Weights of a small CTC audio transcriber.
Model: 12M parameters, arch conformer, norm rmsnorm, activation gelu, layers 12, width 256.
Rows from block 9, named by matrix and row number. Each number is 500 + 40 x the weight over its row's rms, rounded and kept within 0 to 999. All counts start at 0. Numbers have three digits each.
# fc2: second MLP down (model.blocks.9.mlp.fc2.weight, 256x512), inputs 0-255
fc2.186:522585566484452537499419477488481459498487490497532472530515479484558525507555483431526508464394500486436510555513534485526428540483476443468491475517550483524432474511435474476485483522592489426547529553535483437524532451502493469437549478470520546531476457536456485517521452486491502544498504502486530430455525457624479528501436494466535454468551490466507493478489573462549526507476516450528448491551523466480499378622413403428522514511466448433536502577456491498465484503418524502461490545511534471462511502496465473486477506462551511491460492539459487522477532508505561473435576530461531508534548526509469485497494537473472465526531551488506464536478532553462497458516546498462422517539534487515489548520455550424552472438519516547513462468502514408488483390427397
fc2.187:497485514494472479482404457540449587456553498471501422520464582498505532489556497504520512475500459548478579463527479536470524579422496647550522475558537481502527518556492530489494431504472572522491480573485467464473541565519511496490455486485497533463500492417469521490512416558494510610528456421463537508476452450558437464490435526548515513434499447513466525558468506460468527561486496539526635451417497491494476506505476621522517479543488491523446510544550466506500473417544452481499470450472470462534501469541499504449482576587533472412415513470455468489513468417493512468450536466479514510513463499486498501570502508463545514454502486526486489464536466553468500555532502535449474456495485523506506497423447568498502565438537498558524516515554501380556479511551555
fc2.188:529535501449539447508477553587542430560513496467528508531469578499402439477473527490497503494467548422468491549535465497512553531482529558480507490496469506526528524505542497510532454520441449510476558537458499503530525579535482476530581538534463534473511460524456529436561506455495508475497544537445452472544408482475516449516529512560438419438495457469502491474537480503510485562491495472569538516478528496485465511424552511524497548497474469469494468531479526590489460410436492551550449425498506518568537499492464420487553501519489492514541480495471449460485528565392512491496543483493487509561529453535494534465521465462494477578493483443462492420496441417451489495573453431441561484523488604458518495523547442530462502508437475552520507486521513568537391452524543
fc2.189:425493485463470485466472480496512506499423549445539506510546537523539500542501445489539491487472514510460515462451494491526475431509554516473480543459492569475540559507463497485483532479486506466528480480523456550531531450425438473422527523474461520459472483461542515445582500469573533524486501508446458539556435536558563429542507463555412541507402526490469521558486488459487504495572475496430565463485504456463517543579539447521467490433500528513550550460536477484479439513508442482446499502416493507455474485474491490470563481487587498525520460439454527518454471503480454473519526428543442527451433485470517513487451495559450447563483493459484420519485514476542432454493475470495538448518457504447460532470527505463552477534519401576500469474511498504424473501461482
fc2.190:538464425441529525557495501449551462612521571522523579512496473537582482487486517483410552483477497540469444505544484477478462522519563543397438492481551443423524487535519473518468508529510510543536491531510449533604478502511491473408474485503456507464522530512487623522481471465508458451445503533498476425556447493444446494501516514501532505512538573460482488461467559553493520476451545477524469540489440487538449486521511612416530552510495510478525469465518511568551513558407504460487425503447536460478535500551462469513516493493489480547556418483509486465502436517471477515518489535488469589490481537516445514518572537500481471538487544526558443454513437521451500491483519451459471455508477545549420492529564449574521492537505542501443551501461475562428512475473489
fc2.191:493481523504550551469521439460480452532514566438499567450414413483497436566467535552487497530521475552485503483522478485502533467531526549530406434487506471496518523476512526534550432476494507520536547489468486471533487553493532488469524451508547534428476474513515461467498569452490508530495534514562546502594465545534534504465516566549538506525577469466536589472549452550461490514479525531480525548486575564541491505518473544553537474514534477507523551457533375469454513558446551485447490461490462511448481529466487467543525527430434541508497489427547478501527511503462471525504563526516469518488435472552539536569542543474555520520458475429492501458511468507560478530480585457454477464531518507373406594547518525499512558508578495559499473490530564516445469522491408
fc2.192:488505419513543446547465436423547511521516492502462515464478479553518454459524512536498424448507444495464456482431528498553449510515521499527576440455445537475525483548486463450488604446479541562508461470563526450477487438477518494494483415503454511536475428514433486542550513532406581508474411521484484480490509512527524530527547500424460491481520482467502449555488505584430505505473511519481444438519465472520470523503494586476545485555535459480532515526513488499532550572518468518468467522484486559446438442447531430440511526497473524519551508538572489522478463486518511485470532471437489437460497433506416486483562465492480531488483469468536497539485567442474474455516519542520440486458483514451525499484496504521402500532456520462506494517531504512584521540490468
fc2.193:538466473507534454440477517545509508556398486482492471489430482484523488499471458501549504421532561557433445513529582479643498539485469568536592544524459509425460548495448450461522524566511487479514536561432503486523492491420506602513544459494481538511523480486472465487519554494504445463506460557520554558488505512521524442439463477576489525530505459519509445515523499486542547507505423508523517456479573571508458513538513549502547594476547508529501469497467577517486427459553486480472520496515458487493477489490420521511502508500485485461487479505511464524502546517564528448449475494519478396519531471518507438489492507479560497501524494512490501438467496542523558470530458454568545553428489505518511462541417484474433521533518565545552536504476550496489534499487467
fc2.194:452490522563455502476557424508541477469510501548524493489540523538512511515489552515507483464447518521530504448496495560558523482526523486500436534520488485507495503500496513542451488517463524488537461527492566552474413533525500466442443506490446472486480502504474451488546483541468571455471454501575493590453534507521532541514555514479488476475524567542520475519428500422471444461497474556546582479477558486497552506592474402573483531521521485565469461475473465507497471561469486462496519465469440476560461535536410487482502521521545495527539518539469453541475555490557421553492457617531531578462467438541456457545403604486556560465498515477461492493482465529542486526567611514504525523568442531546529545516468513545394560439440459445548504531461478406517510519496467
fc2.195:544511500502475553459538563466462479472451542530507455462522429468498542486450505554544516500502540518516608497489535478491540496509471491447467493476541509504513525561554490470507501523461550465536489490545506593493524463459522536511487508554491506454523453540547515516554469482541469490561533544543493542523513474563461512523484475520484529548529487471513587588478487534485529530489510542437502554497494529490488543499501378492539555559508504498518481477607489508461505571571536500525556501457547490486473464506535470480452522540629507443489512449538482548511566593479526532547472489515489492456483528523560512598462473486484518471460624473510420494400529505572556455476498466493478516557531536495446516456475505531495523516519460507486554487509428558536485460508527
fc2.196:530510494456492520462504527411550548540536531552487501549464472507604456468502514438484568484480526475490525519473412595493480545529502448487471521564561535535416491503519526504521571509502544517462505548482543537496566564553533490606487461467476527517494563481461508548540493544494463499547508467445509557420492477489492530551512512527569528470530529529388504486530531520528555461486577498523471523459501516506535476581488495479487492503539498481541445461505550526461523524490474486497423545435539425531470470487551477485462474512526507494433489529552548448500491497566485485492496525456491490512506526522500467547503473549482502479542556548487466555492517489508529520493496519533491517447572460526580584584470493473524458535476437497494495564478448500508491460505446
fc2.197:479509447456404541531519435470599532479549576538508487566485501528497486547520490468554486500437508524482588507519497474568531445503488537500520562533519502532487472495545475547451511475502617489537450543504477523505565573500488521411515555505483524515458538424534545524539523473518514458469513457500502510537584446531499562507516495452556559551489558491465554472436554501529412447478448491511482500495520543507491526585452510573463508468516473518553535466511445507511539506493566470522520522514462484451476483534465499532480528557514513524491418527568499493445523487553523490466597507500512503472461475508439453526414494517481564482503529466528472460492484459492504528470552465510508510494470496461416522498482522565524525481573485573528537526504477480557523541457433
fc2.198:515488523481467500498522473516439512452487478531541496458502438443522497506488492543478586437560492546518494503488461573500490531563529447488423515512523457508491441545514486484394528585504507493554496537496508537488481462456482432455477474579525467464497433489540511511501516475508563552536590524523482481538530499468456485496481467490533458485610436518509481546445516522580434450448493512514544476486471516560532444566443494544477577474527411452541511501606543545536467555441450505507452519529456486452539495502473466498493496480479504510571457448559539547544466517489504480452419491522535461386515511555571462543490483466487546418532498481456549513510493510594555493472510453509546491506452497473452573437513497504505516509467525513538472545487523483540500561489441
fc2.199:440530508556456486531490509449423521464516488491542440570443466449475509455484494575504479533530521467428557492456416439515472627538500567532464631478509443476473485504537477567493489438498512423442484495481429486463534457501438530394544524493538477482452517474530526460516526495488507489467494514411498508545486454588527469502506474523556449491479497468523497501534475482485457501485528496450434478490523424432523530425485467489517463509460452499464462512506491519482532533573529550437465416413490500492546522469509552509422481551436501449516548492497453485487565528500441509512540449445554419484492544497506531554461503500525493463466431485492438462477513517468501469477521549416449460479506521507474509428485423505547470415461548504465425521502501485601439534482489
fc2.200:529469446527514529480539418445436462493463544571516492475516474473516516444467559503546552485456495574485555531448450506489487468489510572546491494532513483542504499505539501603487486490434576458521493416429501534475545389468488544437534490462564470450539541485465605388489500414533513518507589493455529475487509442554402542489485557537556589471515536539503508548534508549553525492436482522527494504468494525493488521559580402496521440466485484473425548489502484469537490527482577522526493462470490514499483527446549491529515577454442476515459471536493473476459534523515481480497540492568503476462519575526471490518475529582489529564497525486494479484451494602536566487480434453499491507489508533492518529567450507483531494496530464524507462491414500473469503459530517
fc2.201:527544538494475516543512597472551446516485488512506572459562480494528504493557453533543471493537485460460528466502523522469377465576490440464475525486445521504550532500468495472430504405488492415516472528567428517485481503495507520517560492483604538523442453536489451511527520448473527534508453493458503473556506483529472457499492563458505489538489472538469541480468478494505487483488512503523496533584518531494468515491469460565440528442494514499465505499436505530603505545535502472512458493496418580421498501523435539573504469464491477560577478510466505490498428496516454461500564463413477494523521556507531522556518432449480477495459495460496555480483501504522480445513445470486524506503525504472537433481646506455419461496515488497554533504533522549461479495500522
fc2.202:507483509509550481528496474551467489463505492465561476457473539524496460563519497527511470490512509521521506487489438455566543478458461504589532454509479536499470545485497492517488460477526494542528440458523493526543516474541462444548463484483467482492554495471432553494503486554493517564550513574521471511529457460465472456481548523507553491410472512404523499537454479440570523531518532524454501414535489582505499522468571480532501434541493497498526485456403508492424473531469589491431407510517454528550508493451492462479501491485436432486498548428496492456528459515450448527438461500496479460488525481536434442489490491554479492434512486468492461490464539454539452529526547448555482481551572603463586548497487493509496561521463558478482465498460506486449518470478421
fc2.203:459499544449468517547481513504457494527598564492472485421550557503463541444435542563465491472546454488515500539516527528441581561504546476556547541547537551515486419502492535444475488542465531478439496480511536477536472516479462534535528515478523566534503514454518536503489498530572484560528539507491467449485491510501535496511547463522458515495516511493396429415465509540458551450456524519551467543459478455463512492559531434440492478515432482492472479526488491483534474450427545495509535467560534574564471482508516573530528535523513546469507503469516451505549511514485454448503424446507481452494477498553528496435559492467551504480492517533492429475548517486492499512492568510516532503477496500485498505506514519496582516465517506581392490508466504429549439601530551
fc2.204:554566479565474516462578507531459540519461515497530461497485505492512494465466489445419483447473522495508475548565454498591463473526416568544492482454541592506419494523521545461536479416479467462499492513482500479485419494539515492570475504485494592503458495557529497508420598531493475481511500442506433507509555541547463501528428538499471553504539513450453471538528483471480475475434514435514518551559528501522445429492418487531430595536494517554542471452533480464513463568512427523529508518585461546523532495545552475516486456521525465492547486607470433485547469514506491493585428474449511395521508403489534476486523469521500493496438529543443530527515529550396522523524514510548516507552459449451453469548505538519546476487522581542488440484499487490569462528517479
fc2.205:531525500502407525566452516493500527443476499474528457489463476481477505522544498425505526552431446430485528458537416515541441483507460488536496533552542482587484497564450468459457516485516541581429506598544526428489608510479500537436499526510529492419523488509426483460608507515447455593526478499482413463517550534500483548480519440545497540531511503529530534511470491527457446513510557551523489532513530465521498414458490552525516441444499560473479495528479560431448500513448590472544537528518548479497447456508553530472490630504487537459493551495512544515510556467531520477495474465497463482498487445489494466589461493427536536548520449488511534508502575516511532498506521510451560525490537485534502568550518472512483530463558549522490511569604504460447487504468531
fc2.206:479466521517488432519555396521570493479471405406483456527449511609510405464511509445548454603596475460475531545502561499459481451537497565494530410500430572478498497461529494483501488494557513460536480530494492517456478491506524507529439542503497419500494500461498428502504506426495562506502512555561439479558479500459467486501521466479445519509512498454435525539479447499475476484540422543518504531457488522516460469607487467499447547449480534443588503510481497564494527496453433529530465455438544450547487492503454414461505465549556534561478520505479481502466398465411455489569490509533461499493510454505487551496544447480464513455494464491457445514474435562466464482593574454552399474534468481504558542497466509485526517468523483536484498484468542496441494504534476
fc2.207:490461595528476496491593511494464467460504440516509520593447423502528471529497480483448493546446401481484508491518454432523536539458515418536524558473444515507480499464516504514485468466537477452437541503424474447522485498469532453473592495532579484477486457438538449418480515420471486486532535611459540503498531470504537444555493508518455526466473536496479554518472485531513489492563426470468455520509466524460519429474487498528462477512472503451470448504515469508510491442500479473458441432490536482453498507489493489471461472499512492451505478484461570551487572472475537586489527422481462491511561485461522494538514452489420449507498479516500477474560501469499531454463504473511537514416475475558544499459481438497530454437477505481547488449509473486516512501584507
fc2.208:510519533544476426502564501526498519500460490456520490552520415482433585481587457549465541467486495457551498513514519492449409468468475427575539476474544531497443526604449543538436588441491459522537533482463547462508551503461554469513541519523565456477456525505550469479526460536491524502502522571534534522487510593546485529478483506567519507484468492490468554457577494486494508497431550522421466485490506437520525473552463487569613486466487471488547474478483470519472496511470594531437459486532479556501522485487505462603549627502527508481508534518481464525512535487487516457532504552541577508491520510553553465499467488497516515560452575563508538551465508527536523483594440470477530518449516497429499523498495541516514513488585515528559492563484529520500524465509418
fc2.209:513578498435618502480456412537473559551485512521537468494519474447550519481400507525495564509555519546432509503437517478482486473461499526493501529610539502552508516468563506457552519544474452477485428519449435483484535472475510542496538453510509543567489514433454499503488511492485494463429480459502560502470515501498521517437520518471463517521542513481543604464488544517525537561509480505457507479514510560492526442376423476539458482519516476532467572488468479497516511544515543467471471518473459480420536491511466484459538500484493471505430470527551484430476484455492552452514522534529498600432483488519457509600462438483521503575530444499479473511488497456442438526470572564523550471550476562558487546475450496490513456432472430449460473554506587458529486439462449
fc2.210:394483462498428478562596473412477555483505470482533430543459481420439523470467446450532509491534484510513511449476491573483492496526534517505520559438530518524478450506491583456503511434512511462528502540548565503499437517517468488489561567538581491435514530482492502467501576431492489527428516514426454466543520484534485472504497522461478484461506447524527491528511441506452448458463566548469529520486489571492543499527491479533512452529511536517505464513545510475555539456466532557469537506481491505455477505485496515456487476506469437447541502516476506542465465482487473500433528473555448505461466464468436526527540513443533442468554506538413495470508497486537432490512514518563481511568518507466426531466515480466524524485473484520399412419484520471497472601429523
fc2.211:486516477459574563535449448556538487523449505507473512545498506625510532466542524535446473450583488553518448536515534385489570448455486475481488491470526505590472578470501563525548480521451444535510574477551495516483515506498442556552466440490483517506506583509465552526468532488491558541478473500477547507574481574516488531485531543435517490449487528498541456469495509405531557461486429432465537479478489458518536548456502476462549463539466480494403409501464472505498597475513524508484531458616503495510522456472552512531484528473495523541518510501497497463460488484443400557485507489500491555473534432495551558470534534493546453557439534502485458495497445499448525506562523507454482505483525593529535450474566528527392486519481526438425461503540528527524516545488466
fc2.212:471461459425504481485497500498462493522495555500452485443519484501478448470540498475464452535479413470525438496473618473448521605504482471427497532421497496460528471509540484537442519542453494510462564506570522466545458484531488472573410477526546514534479521552456546498446522438501508477519491498440488525483540433536468501463478497553468462525515513424498494500521477487485422511437541482495523419486454497539522529480519502487561459540449563438504472575442485547469565486452529456493493488515531482434522486414512483509528539451520547549521412538525523411440494520439492518538572416406501517473534501449527525497506557484550483482487440511460501462555549537471491482510531539506579478454441509529536514487530473539511471520511512519477581559480532540531495509533514
fc2.213:465464440510529473461501492518478458454527504436543455546493538504441481450525484510528445487595536420502556514430533544578528558498548546548481530554373478496497492438551535468480495461509496484489538480577499510413520580464467516460474513493499502494503514540524502462436455533531466566549479521479522411528502482417579562523456516547478472623518443541486461521498490464531468453415489432485531538495479513521449458520511534543457519547476520550542471490580509565605545440498422531572469450467492500438489512489442466532492555503472488510496496543465497488474440547531507501555503464475498485498565504481548528446556515459493516504447461554447513490557520494485576493505491452464489492501535500468477449469501547525480479479598546500511521489540473532448481595513501
fc2.214:595591468517573525501473479471476500525544422518459524510564533486599489409541370455491480479488489438486478495492569503560490532483448512527516426469506513457457514463432451445559512529560439475490498452522493577457455534476533540514471412560472499473514433490484489495483453434606527558489539427425500530402514542491472434520493562447474533465482442526477484485523535481464466521507449457451489479515481467501492540503492495431504493491524514514482486454518571538517547462496410533523526540547519470488500516426521550523533525434526527524546458489599510473456456455515524463529553446471532460481475527492504498476545441544480464505467480533523509471529435494509503531538487440473552501541498501495554469498531506540529481548479560489452525486440551529493508531516587
fc2.215:537572506470498575530528515483482544549518492575472507520530489469507460487441510540464501504446452541521545554394482595499541485457463487486464501491436505446483504501466468548551475481505485454525413461487557524486497478464464511542544447534483469501527552465490544497470494439523522566505458510499529460382521508461461532522459512503482448526594419545506516471514554451528533483439536500472550459512448517472486549502477431536504551455477435556492522533566457503552510505509542521536569434458513467495535475505534516491460552491493501503517480437475490494504532494526466488480438496549589483474501503522419589537473570530459506461522494455514485497545479475533519511554575512532478533520573434512455529503483461563530508516509535426478484525525500465547517500559462
fc2.216:474475513458528459540492523520470487483538461505554463473442541526469462485464552463457469434519488539489431475524503450512537457522503538464500513518494513474448450510516508524567492485505478499392496452525484515455500531470497521474427527528408478553560483548453410541448509505549482536497484423527513577522530453512492469523405493513512427405477466514459437465504422504551488549536508479453464487545427534484519527470496448523448469476558564502476444434414484537557521431519424454539504573426550518464426514468533497503492434446464516476537479508493478449482416503466429478473557529493461525470547453471462555426481484522424488476500439527447534474552486508447477468525457499423523499479487551484513528462491491515551486522501498496443522516496451565453545516510501
fc2.217:501491457492531487517502634449549517447506500514523420498509550504484465492417566536504465426459491518447472473479509506457446543533438485441495508480547526588536495518514437550516505438504523592525511492536460544545466461494444492442432518473570532468528451540544498493470426473468504472502527585501544459493595529471530553445509407458468484513394518505541501459473504460527500562464499514487503553436506478470461502509509511513505512484520555478445488403536539536498497515511510517494475554416453444451483481505466449483464526484547535508509490497484474424528474456479497571487581464491447541500559458555469512430460508503487519562530484460498446458480540485547482520589483542470518441497448475588488525508534461507448521495525585470444491474525572474446540439523476
fc2.218:563529445413525416475554502520494463524500549511464490545561471463489524541530477464484512513459538499474544461519549475603544484512473399471491520487507430461525533454480487418555442505484520537436484545521494498479530472513472533482463518440496526527491527496528504492442493422478451503456459440570543501548533465472535411546448448494556422500468480499521437516556584469526507470508440464536538458494500515519462490453517486506432554481511489505464568508497520489426509550519545498430471479490478592471528481516496511490509455489538534544540471450447492487463483492560478529512453572592522493569507541529449507527489430467483503515431466457461455458514470473524531483539543505439494461532406534489413529464479486499562510469462597469494525373489506494453486481426586
fc2.219:473482400403485482467553535454435533509527540505556444456559438506535527485477469492508497468488512527491495536528439530557540502560470516495530466534533517442511466519517506480486522461491529505538465460530467469510538570478526426415443448528548583459500510513504517554460503525539470397486466428539557513449535446401544475452456474523509562548512503515453504427493484534478480487533472463544571469510593488512526421461480509511485536506499493524507492561507483549495480585519457466557569561501462489561490450501543522457497531534406510505543554507525531560515483430571485436465523550525446499560451424501535513472406509445477530504469528565541492501510499483499504454515456475519473548435516464457506603432422488499447491513493493502556513437509490503468480521533552
fc2.220:524485579491523492595519457455486564531514467462485511532496505551533505489455487540551453554533468455463465438561456544540515477418438461411428486519548489497529489497447559510532493555455447503527518499504506528538522473500538439445525507486505408462459464515502475467532532497459442432516529468550441461553454455516526534468535488466522523454443534447490411526475472537541476568482509518513555563437498520496490487437448439496529488460525502442576509544353492425497450473476600462517459562471499525450484516467491513486498489576568536504459539543467533465513522462530490446552524505428535484448502443509566484493561560531484516436447482453599487519604516491486444556502480546519490452558528472499478458488492521468511497504574501479478459468438574460511499433433490
fc2.221:520433470500531507481528452560486532540428513512538515492506519515502486539494476491473550442406556481453566523489533454571480503504546424485483560501447565458517441525526500538472494590456413435478474499440497505437523500489502451507547475438490477503474499505492505562493475539561495483429512549507520523548450508455515442515497456546515535505535482546507511467519446475513436515402457495483570489473527517442473496499468460517519570466478465478509488454429502531460554510463538473449503471475434464456488468488498501472478515514484532500445469508510567544466458506496551541499465483473444485437417514502532524480499446560461558502428434469503428518493449473541544445517449501472477469494524464499528425497491443509532483475445435481360489606447494556476538523523452
fc2.222:475441533495537446483461472490493511487448479502525484440474560552499523443420492543506541555520535480534480412450451522476549524445442524489487496504512496454569456527565528542488501520503459543546513470465492529481530517425537483582546462501428539539468468492390449431552479514499526486516534469493502476531465508457495572521470447581460517498509466472481507546507506449515578502551465555534458521435540466488499572518482548510535374492488430470458535608456470494497480499499592480521537495505519466538497518431526463510423542574479451511451430519544571517511529494517511417494480591481460482473488444542456511481506531553482512529474570474448454505472497540429522444447501513501472476454544495489536477521542482528404573510579505476565464460539621515572477455478574
fc2.223:508501497526457554466507525449487493499405529546457471552458530449455399411504454502526517471539545548523525450553480479471552512477572551511478481481480459504497554478540539568522496506494488498507483557598521437535598471491461537554590490448496471547510477501435562535524538428515497520536432490469502419563568490529513561517521445476560486550536439504459504459451475587507487502563477503507524534451463479475511452461537527537515430571488516511468520476482500468472580493543484551418539501533489485584445531446509534509522479481470447526507523526478441484478469508544525542439404416503522491568526481561483523454512522540473567493506481464476434491479507478518514445443496525479559476388518445491504516481478550477548512507515525536499470528491495435523552433478522
fc2.224:520500509483578525505466470489512495582536513522554457462508512591500474509454540562544467476435453557538527506515551512461467446514524476480526512522544490571519556533536431499393466468499453541530403559498476471496478496496432498504492460483587490480492533456457476499506535520523463415469449560576459466491517402557453558504441483435520472485504522571502582551502515486530449495520475530510464514533453470533535457526473558544540540506478459590479505476518558515466443544514479479459514508484482478448434496464572488462532480503518521480489532487515544476517427509429511495469545545453463516544595521464484441510453502542430490529443501443459448451479502473489472540530511488526460440549522537542491530571502474467496476555538480429402534498482504473539493461506498
fc2.225:475467477559452442506477500522542581513574511549451537511514540514461577495492480442497522494515543425496526562550462567505523454511504549523514445450471515499496481483504466503438556526471527528322484525454481438588431483502504512513541447471478540535497501486579421516543562522512527455495516499487522488474539432479470447506437504499478510471450486460519467512520494509443512461510522434505484470489592463519477477565580534499521494544479481553561530463496500498472570460530532551447476508577490492508515472473492532485491466517491472524542506513473525558542489566497536569472460452540530542483515509419490519504450441517440471551471430572518496478436487501444514407475552480507462536490513501473490554432528464463468559561498484554548549473519569545499561428437555
fc2.226:528487506433467480444542481477549431525477497503511539535488460585462469481564452487512546504453529512561539502468475469564546494521475453512483461420461466387451502509427514517490469503502479481482494517500467492480482535481509506467486518476476504476431498459561490486587412513547461495497536499525542488454511475447467477514461564520501492452573505517494541479467442544556562475512461531512454497443496532523461495573451518534463506473486480501465471461494511566473438511441492455486497499505558424420530447513438485464428444458540466463534499447472500492427490519513412453481517482436495542461460503480488501498577507496513448512440537510551469428542408438469553541496490406435535514515553462432529451482497482533503477493445503505493570469440485594443530577512529
fc2.227:498491513551504431514401533413535450477474549421402537465466561616521573495502474546509490524457503477455441559548483531536477535518450559490429531530525464465508492464497549448479471501478474434512568421530488502439482497514410482551507481463502537492549428506439547613417490445510615506547482428565475531506471461469536508559559516441466472519558453498484473476492482504447508487461452535519527528564495475537563424517516514500523489488437474490386572500521564411494517516433531501525483521471466478485517466466484504567479454429480474584467447478525450465456473479480512498516506514409447499511515487562492530485496485481504466434550558437498478507466486487511473442499486534503494466576526527469562461449546533538512476527510432531488523508499504521478475475473448
fc2.228:516516511468569467413490475529458588490495547437471505460426482519466489515505482474565526488562520496428486505481485472454481428524520561509540483567554520513479548466469473546521491492452490509491476502477448576483544497465545472560538512471480434518526516510465466539548492508454485477449474532473440474499470467421473532461459498515516441507504497473447536501499502575523484528464575520561496540478470478498495511421470490491566551507452483496528541470448502504494552531496494493481479524471362440537426532467439514562511540488469454472401572508489496460493496536497498497490503518481459485462520524515484507459465515526518499493441444472461463459517500521498416544521517530472510506440460487500419468483522413463477487508501467486528506476501507495495441455510420
fc2.229:511521441446516483471465545454490492448526509572542530470511500533471468528533554508526521513467545512461466580492541517534461456498475454492456454497495460458495570443518519545526450519485509528548550513521537507500527478508443558463502518501476490527563490498464567465494528454509485383486550489496476500548546481482470428525504472440482503555524522416464437502498596519531449507548489549502496531414567502539502579494572489491557489513466493485456509501503463463490457556541498542498499485457557551417498544497511493464470565526456455575482493533471489461558550494483465460446537557486509488507488524564534502535484520460553507489502549563512551422424451490454549479503466529503530459503480464582475513510473524529483471461503535548498500567470427496438478432479532
fc2.230:477411560493500536499457491483421575507468499512492471472530501470486466468463462573489452515511428526468480478500484497463500459500408478485532498448520505564518463508466465434610452478530514614551520475512452466506540477493481530502470528483496512532497531588520454522565555492469548575502474462466480489484521510466464464463529500491520516583520520505460469470535455460438569586550584494573443476520520488449498454496515435475529493475474479498532487478498426541438500536501521484556477423535480511507469459485490487491471567506477437538466548516487543462543465444406575460479460496475484527409469435537492509420508495519440488455549441495567454514484526551495486521555500510522440537458477471481454468487480490486573516473518466467523553462540441459463454522481527
fc2.231:485465568548500491517528506514600582424500537523480513415506517447550463524476494544487515509506490485535487488456542514469477495510562485569512484501496536401518491504499461492507451522530549477489522529497515462503470505463486490486501484474520475488514451473475525518528479503492526528513542464548539429395464520559512515503520516510513516493541501519556561507468513491436551567586551497441422547508492566443469518536445554424489559573559428425480480450525500485449544439518562535428389547497502550510497544502513592431557488566476443553463524467471471486596404494458535434569487490499483553407511521559481519465516489580552495496572524467481462484446493550580496533531509516535493558481570478533509458495503470522457504493482534505444507461470477479594529437493503
fc2.232:493483501480435551549484556531525417501486422536513521511401467426487516485491543548446512472451504425436493537479461503483510443522531539499425545489569461465515480441521649532555455441440494548474498485456430480443463502508511469568494484533504479453458483495477416577453451478502511443445481490557446510534525508410515484526483519532486511429504493498524471593561445483504473514440473563508510493501543490477614482558435486493504481502469521528541515513484445463474488547445509502472500488447453450470566550503522471530509448489504454477472549484472474441461537521443466488496588563456502444493452455415498495461577508488532426506527482485554546481494527487538463530516531501539565501531485470515511600442450524486496453452458500516518575552515484449486527647505489
fc2.233:543485499468568486572489489521505499462496504545462543474489544545496443405496531515470475554567487455479493510590522599436493488497484541461500547481480438473478479426431509505450493479489538499482479476543488491533546501465472500456499497516448547577540496573496564574557486450586488480557574547487530506502528451433465543508529461470478463424540471519487495452524523503424513528480453529483493566511452487506493463521535506490486489574475520464477524457467555574506462466508554496503535518541439511497501510485479560438548571514544544469526473547515463422490427531475499458563535491523499529586552542519547518440498463489494437489512521526525499513455510443462538487500560452488514467384472421441557478513585465532497507551429540423500470491511460550549510477513555
fc2.234:537521455501433530522549511530512550463556531581465449528437422475512502500477449556536542529486478523528531508477491547520498466500546470536560503540538516477482570484470484523406551485448608493532430478449429525519545486522501543508466557453543531511456510544537540481464508600589459568500477414501534480525564424547435560515477497477535409446508495504509543490505506501486449437451520445544453486501428534494437414551488501508462556468468453564517509519577525510524527545495481550463415502565478403547485501509495508487503463466452542510429460497559535531545467564525467536440449439567498540521498493463539492522521481518521516511431496447452504413487475469519482495444490534535501510595548456495408525512514498497473468451515497473570506508475512458507496457473492
fc2.235:514438502453567505504425463526527535500465539497487474497457476523528464457573542533493569517545550476439486489593475452557506532517478423452448457498540519452524508471521483559566447435451505419468498384532473563490536559562436510433463504471453520562475491508496526424450464504492498494502513462464510540533532476532489504545555481527429361434519471538462430488503504452520438502494491556527474505483413466524596559494485458473508415531543489490504481486449467453515479497478437522503474467454479513442459531492482502479458504475517566446457503469459523478486458515515546553499501504454464599508487517443501517514432408477529523533513539577394512466510465437531495434589448481455539460504600526527530438443492506466499487494502476459429466482498464461514535509502489
fc2.236:555484514500535532519471548510498565515537534495461550510539487474446489511524512537508476499481421530498518567582437550471534613507468514425495450464474499528481470544508473499487516541496432597506524456508492490483520501499548450460482543536464537484518482511546546487520517500560548480534545507503540482612550378521458555598507529539497441539531464483435517501480475466524418440539562494507506540444446449521527447582498500478513550540519516461523521416528480520451470501451492476457508524490509520459448434516393536495546543460487576464482507560514443560473458497471477493504479428509503477530566468462516541516461421559519558497453494482473492456474512478484617472482457472579594445447520536532530475491477502524532421499522549548455555516479472509463501564505498
fc2.237:506448506513549586481502479439496468575594526463518514498512469442398522392499451450485511472531460466486474531528455485501549492533505557483551506535481437527542489506513439601474525548524480467447544478515475544547516485536466510419544486549503438545561556524557486529509522549477411450539562432471479508471486472482492527534518491526495473568487550549462551455532514478484463483551519504497454497590511552542544598447500417416497429464536439520443438484572576504568517533542526545509537486549487474483547493522586420462487453521413536547563505551515527496503455576563545513523498459558525473480410506488554528502510510521464501482488436484528479503593457491486491506500549476505561479534483499513442519553499467476565490474460467533524530529524505362535469465446468
fc2.238:484482440533509559536520487530498517518505472419530464521535397540485502479588482522562586518517528536534562539510456484482420513520473479479419493561549505558534516545440512420518535534513507480532519498486466545494543479505480536418516486499537579501448506509460513474568499500470437558476529548475518459538448435482484502476459425418501477433547477484505575502501449491554416507508525504457573460437506437505597515455504442508588433503510471496476469466498553459507518535493513442515534490494504525478409531550497464456481530530484474428421525462501550524503457468488517460505513561481461527524485489451526485524438482463500561474496510452501433524460521511481470453512478507499556506523474501477501546540489457467509487476561478461493486519427469454498478464550454
fc2.239:478501482539474479512469472465490519498541463498504426516514437464434570480518467446503521452580475415488467462522468509479560393413439552535496491492456460499459554443497508493582503475511418476447533436488549506479477497454487533497546550560528509549509554499414430590464551496549475516451448452580527482490583549524509509539563480566509554485493478517490505557546518534512497415520566513581461508461571496464490486447541494515451528562544498474538601532502546560472522539465545507443517553469490549454568555552539539523504566580508519465613501480500557535500557501464540520491540475460552421484536497471540449481528495491489474524505521569537558561504505501449520526485545480547500505587572443525480520479543535519460580473506434479552567514527492452510502485537517
fc2.240:504483499540480495550502568459555553510482498464533473552545493445513474495460521486493490526545501446488564478486551470442560541513558575417542580541527503483483447468580532508457533556487525546449501485555500544479464503521506516496451532508541432488499456536494542554460450459598444456542550382400497463523469494465554577440436466464478481522514459484600481541531519501491503522489578473457500473518451473517555518525487454469493463488542574452472454525428558523516500424511477509563517529516601547553505499468439456448446432437532510521471602484500521498500531490507504495497457543429535505484435501511488531532533524533511508522505505512455492534501547584468579516511459498483486487517500574526534569497561590558489444526393501548531430468500451520440415504504530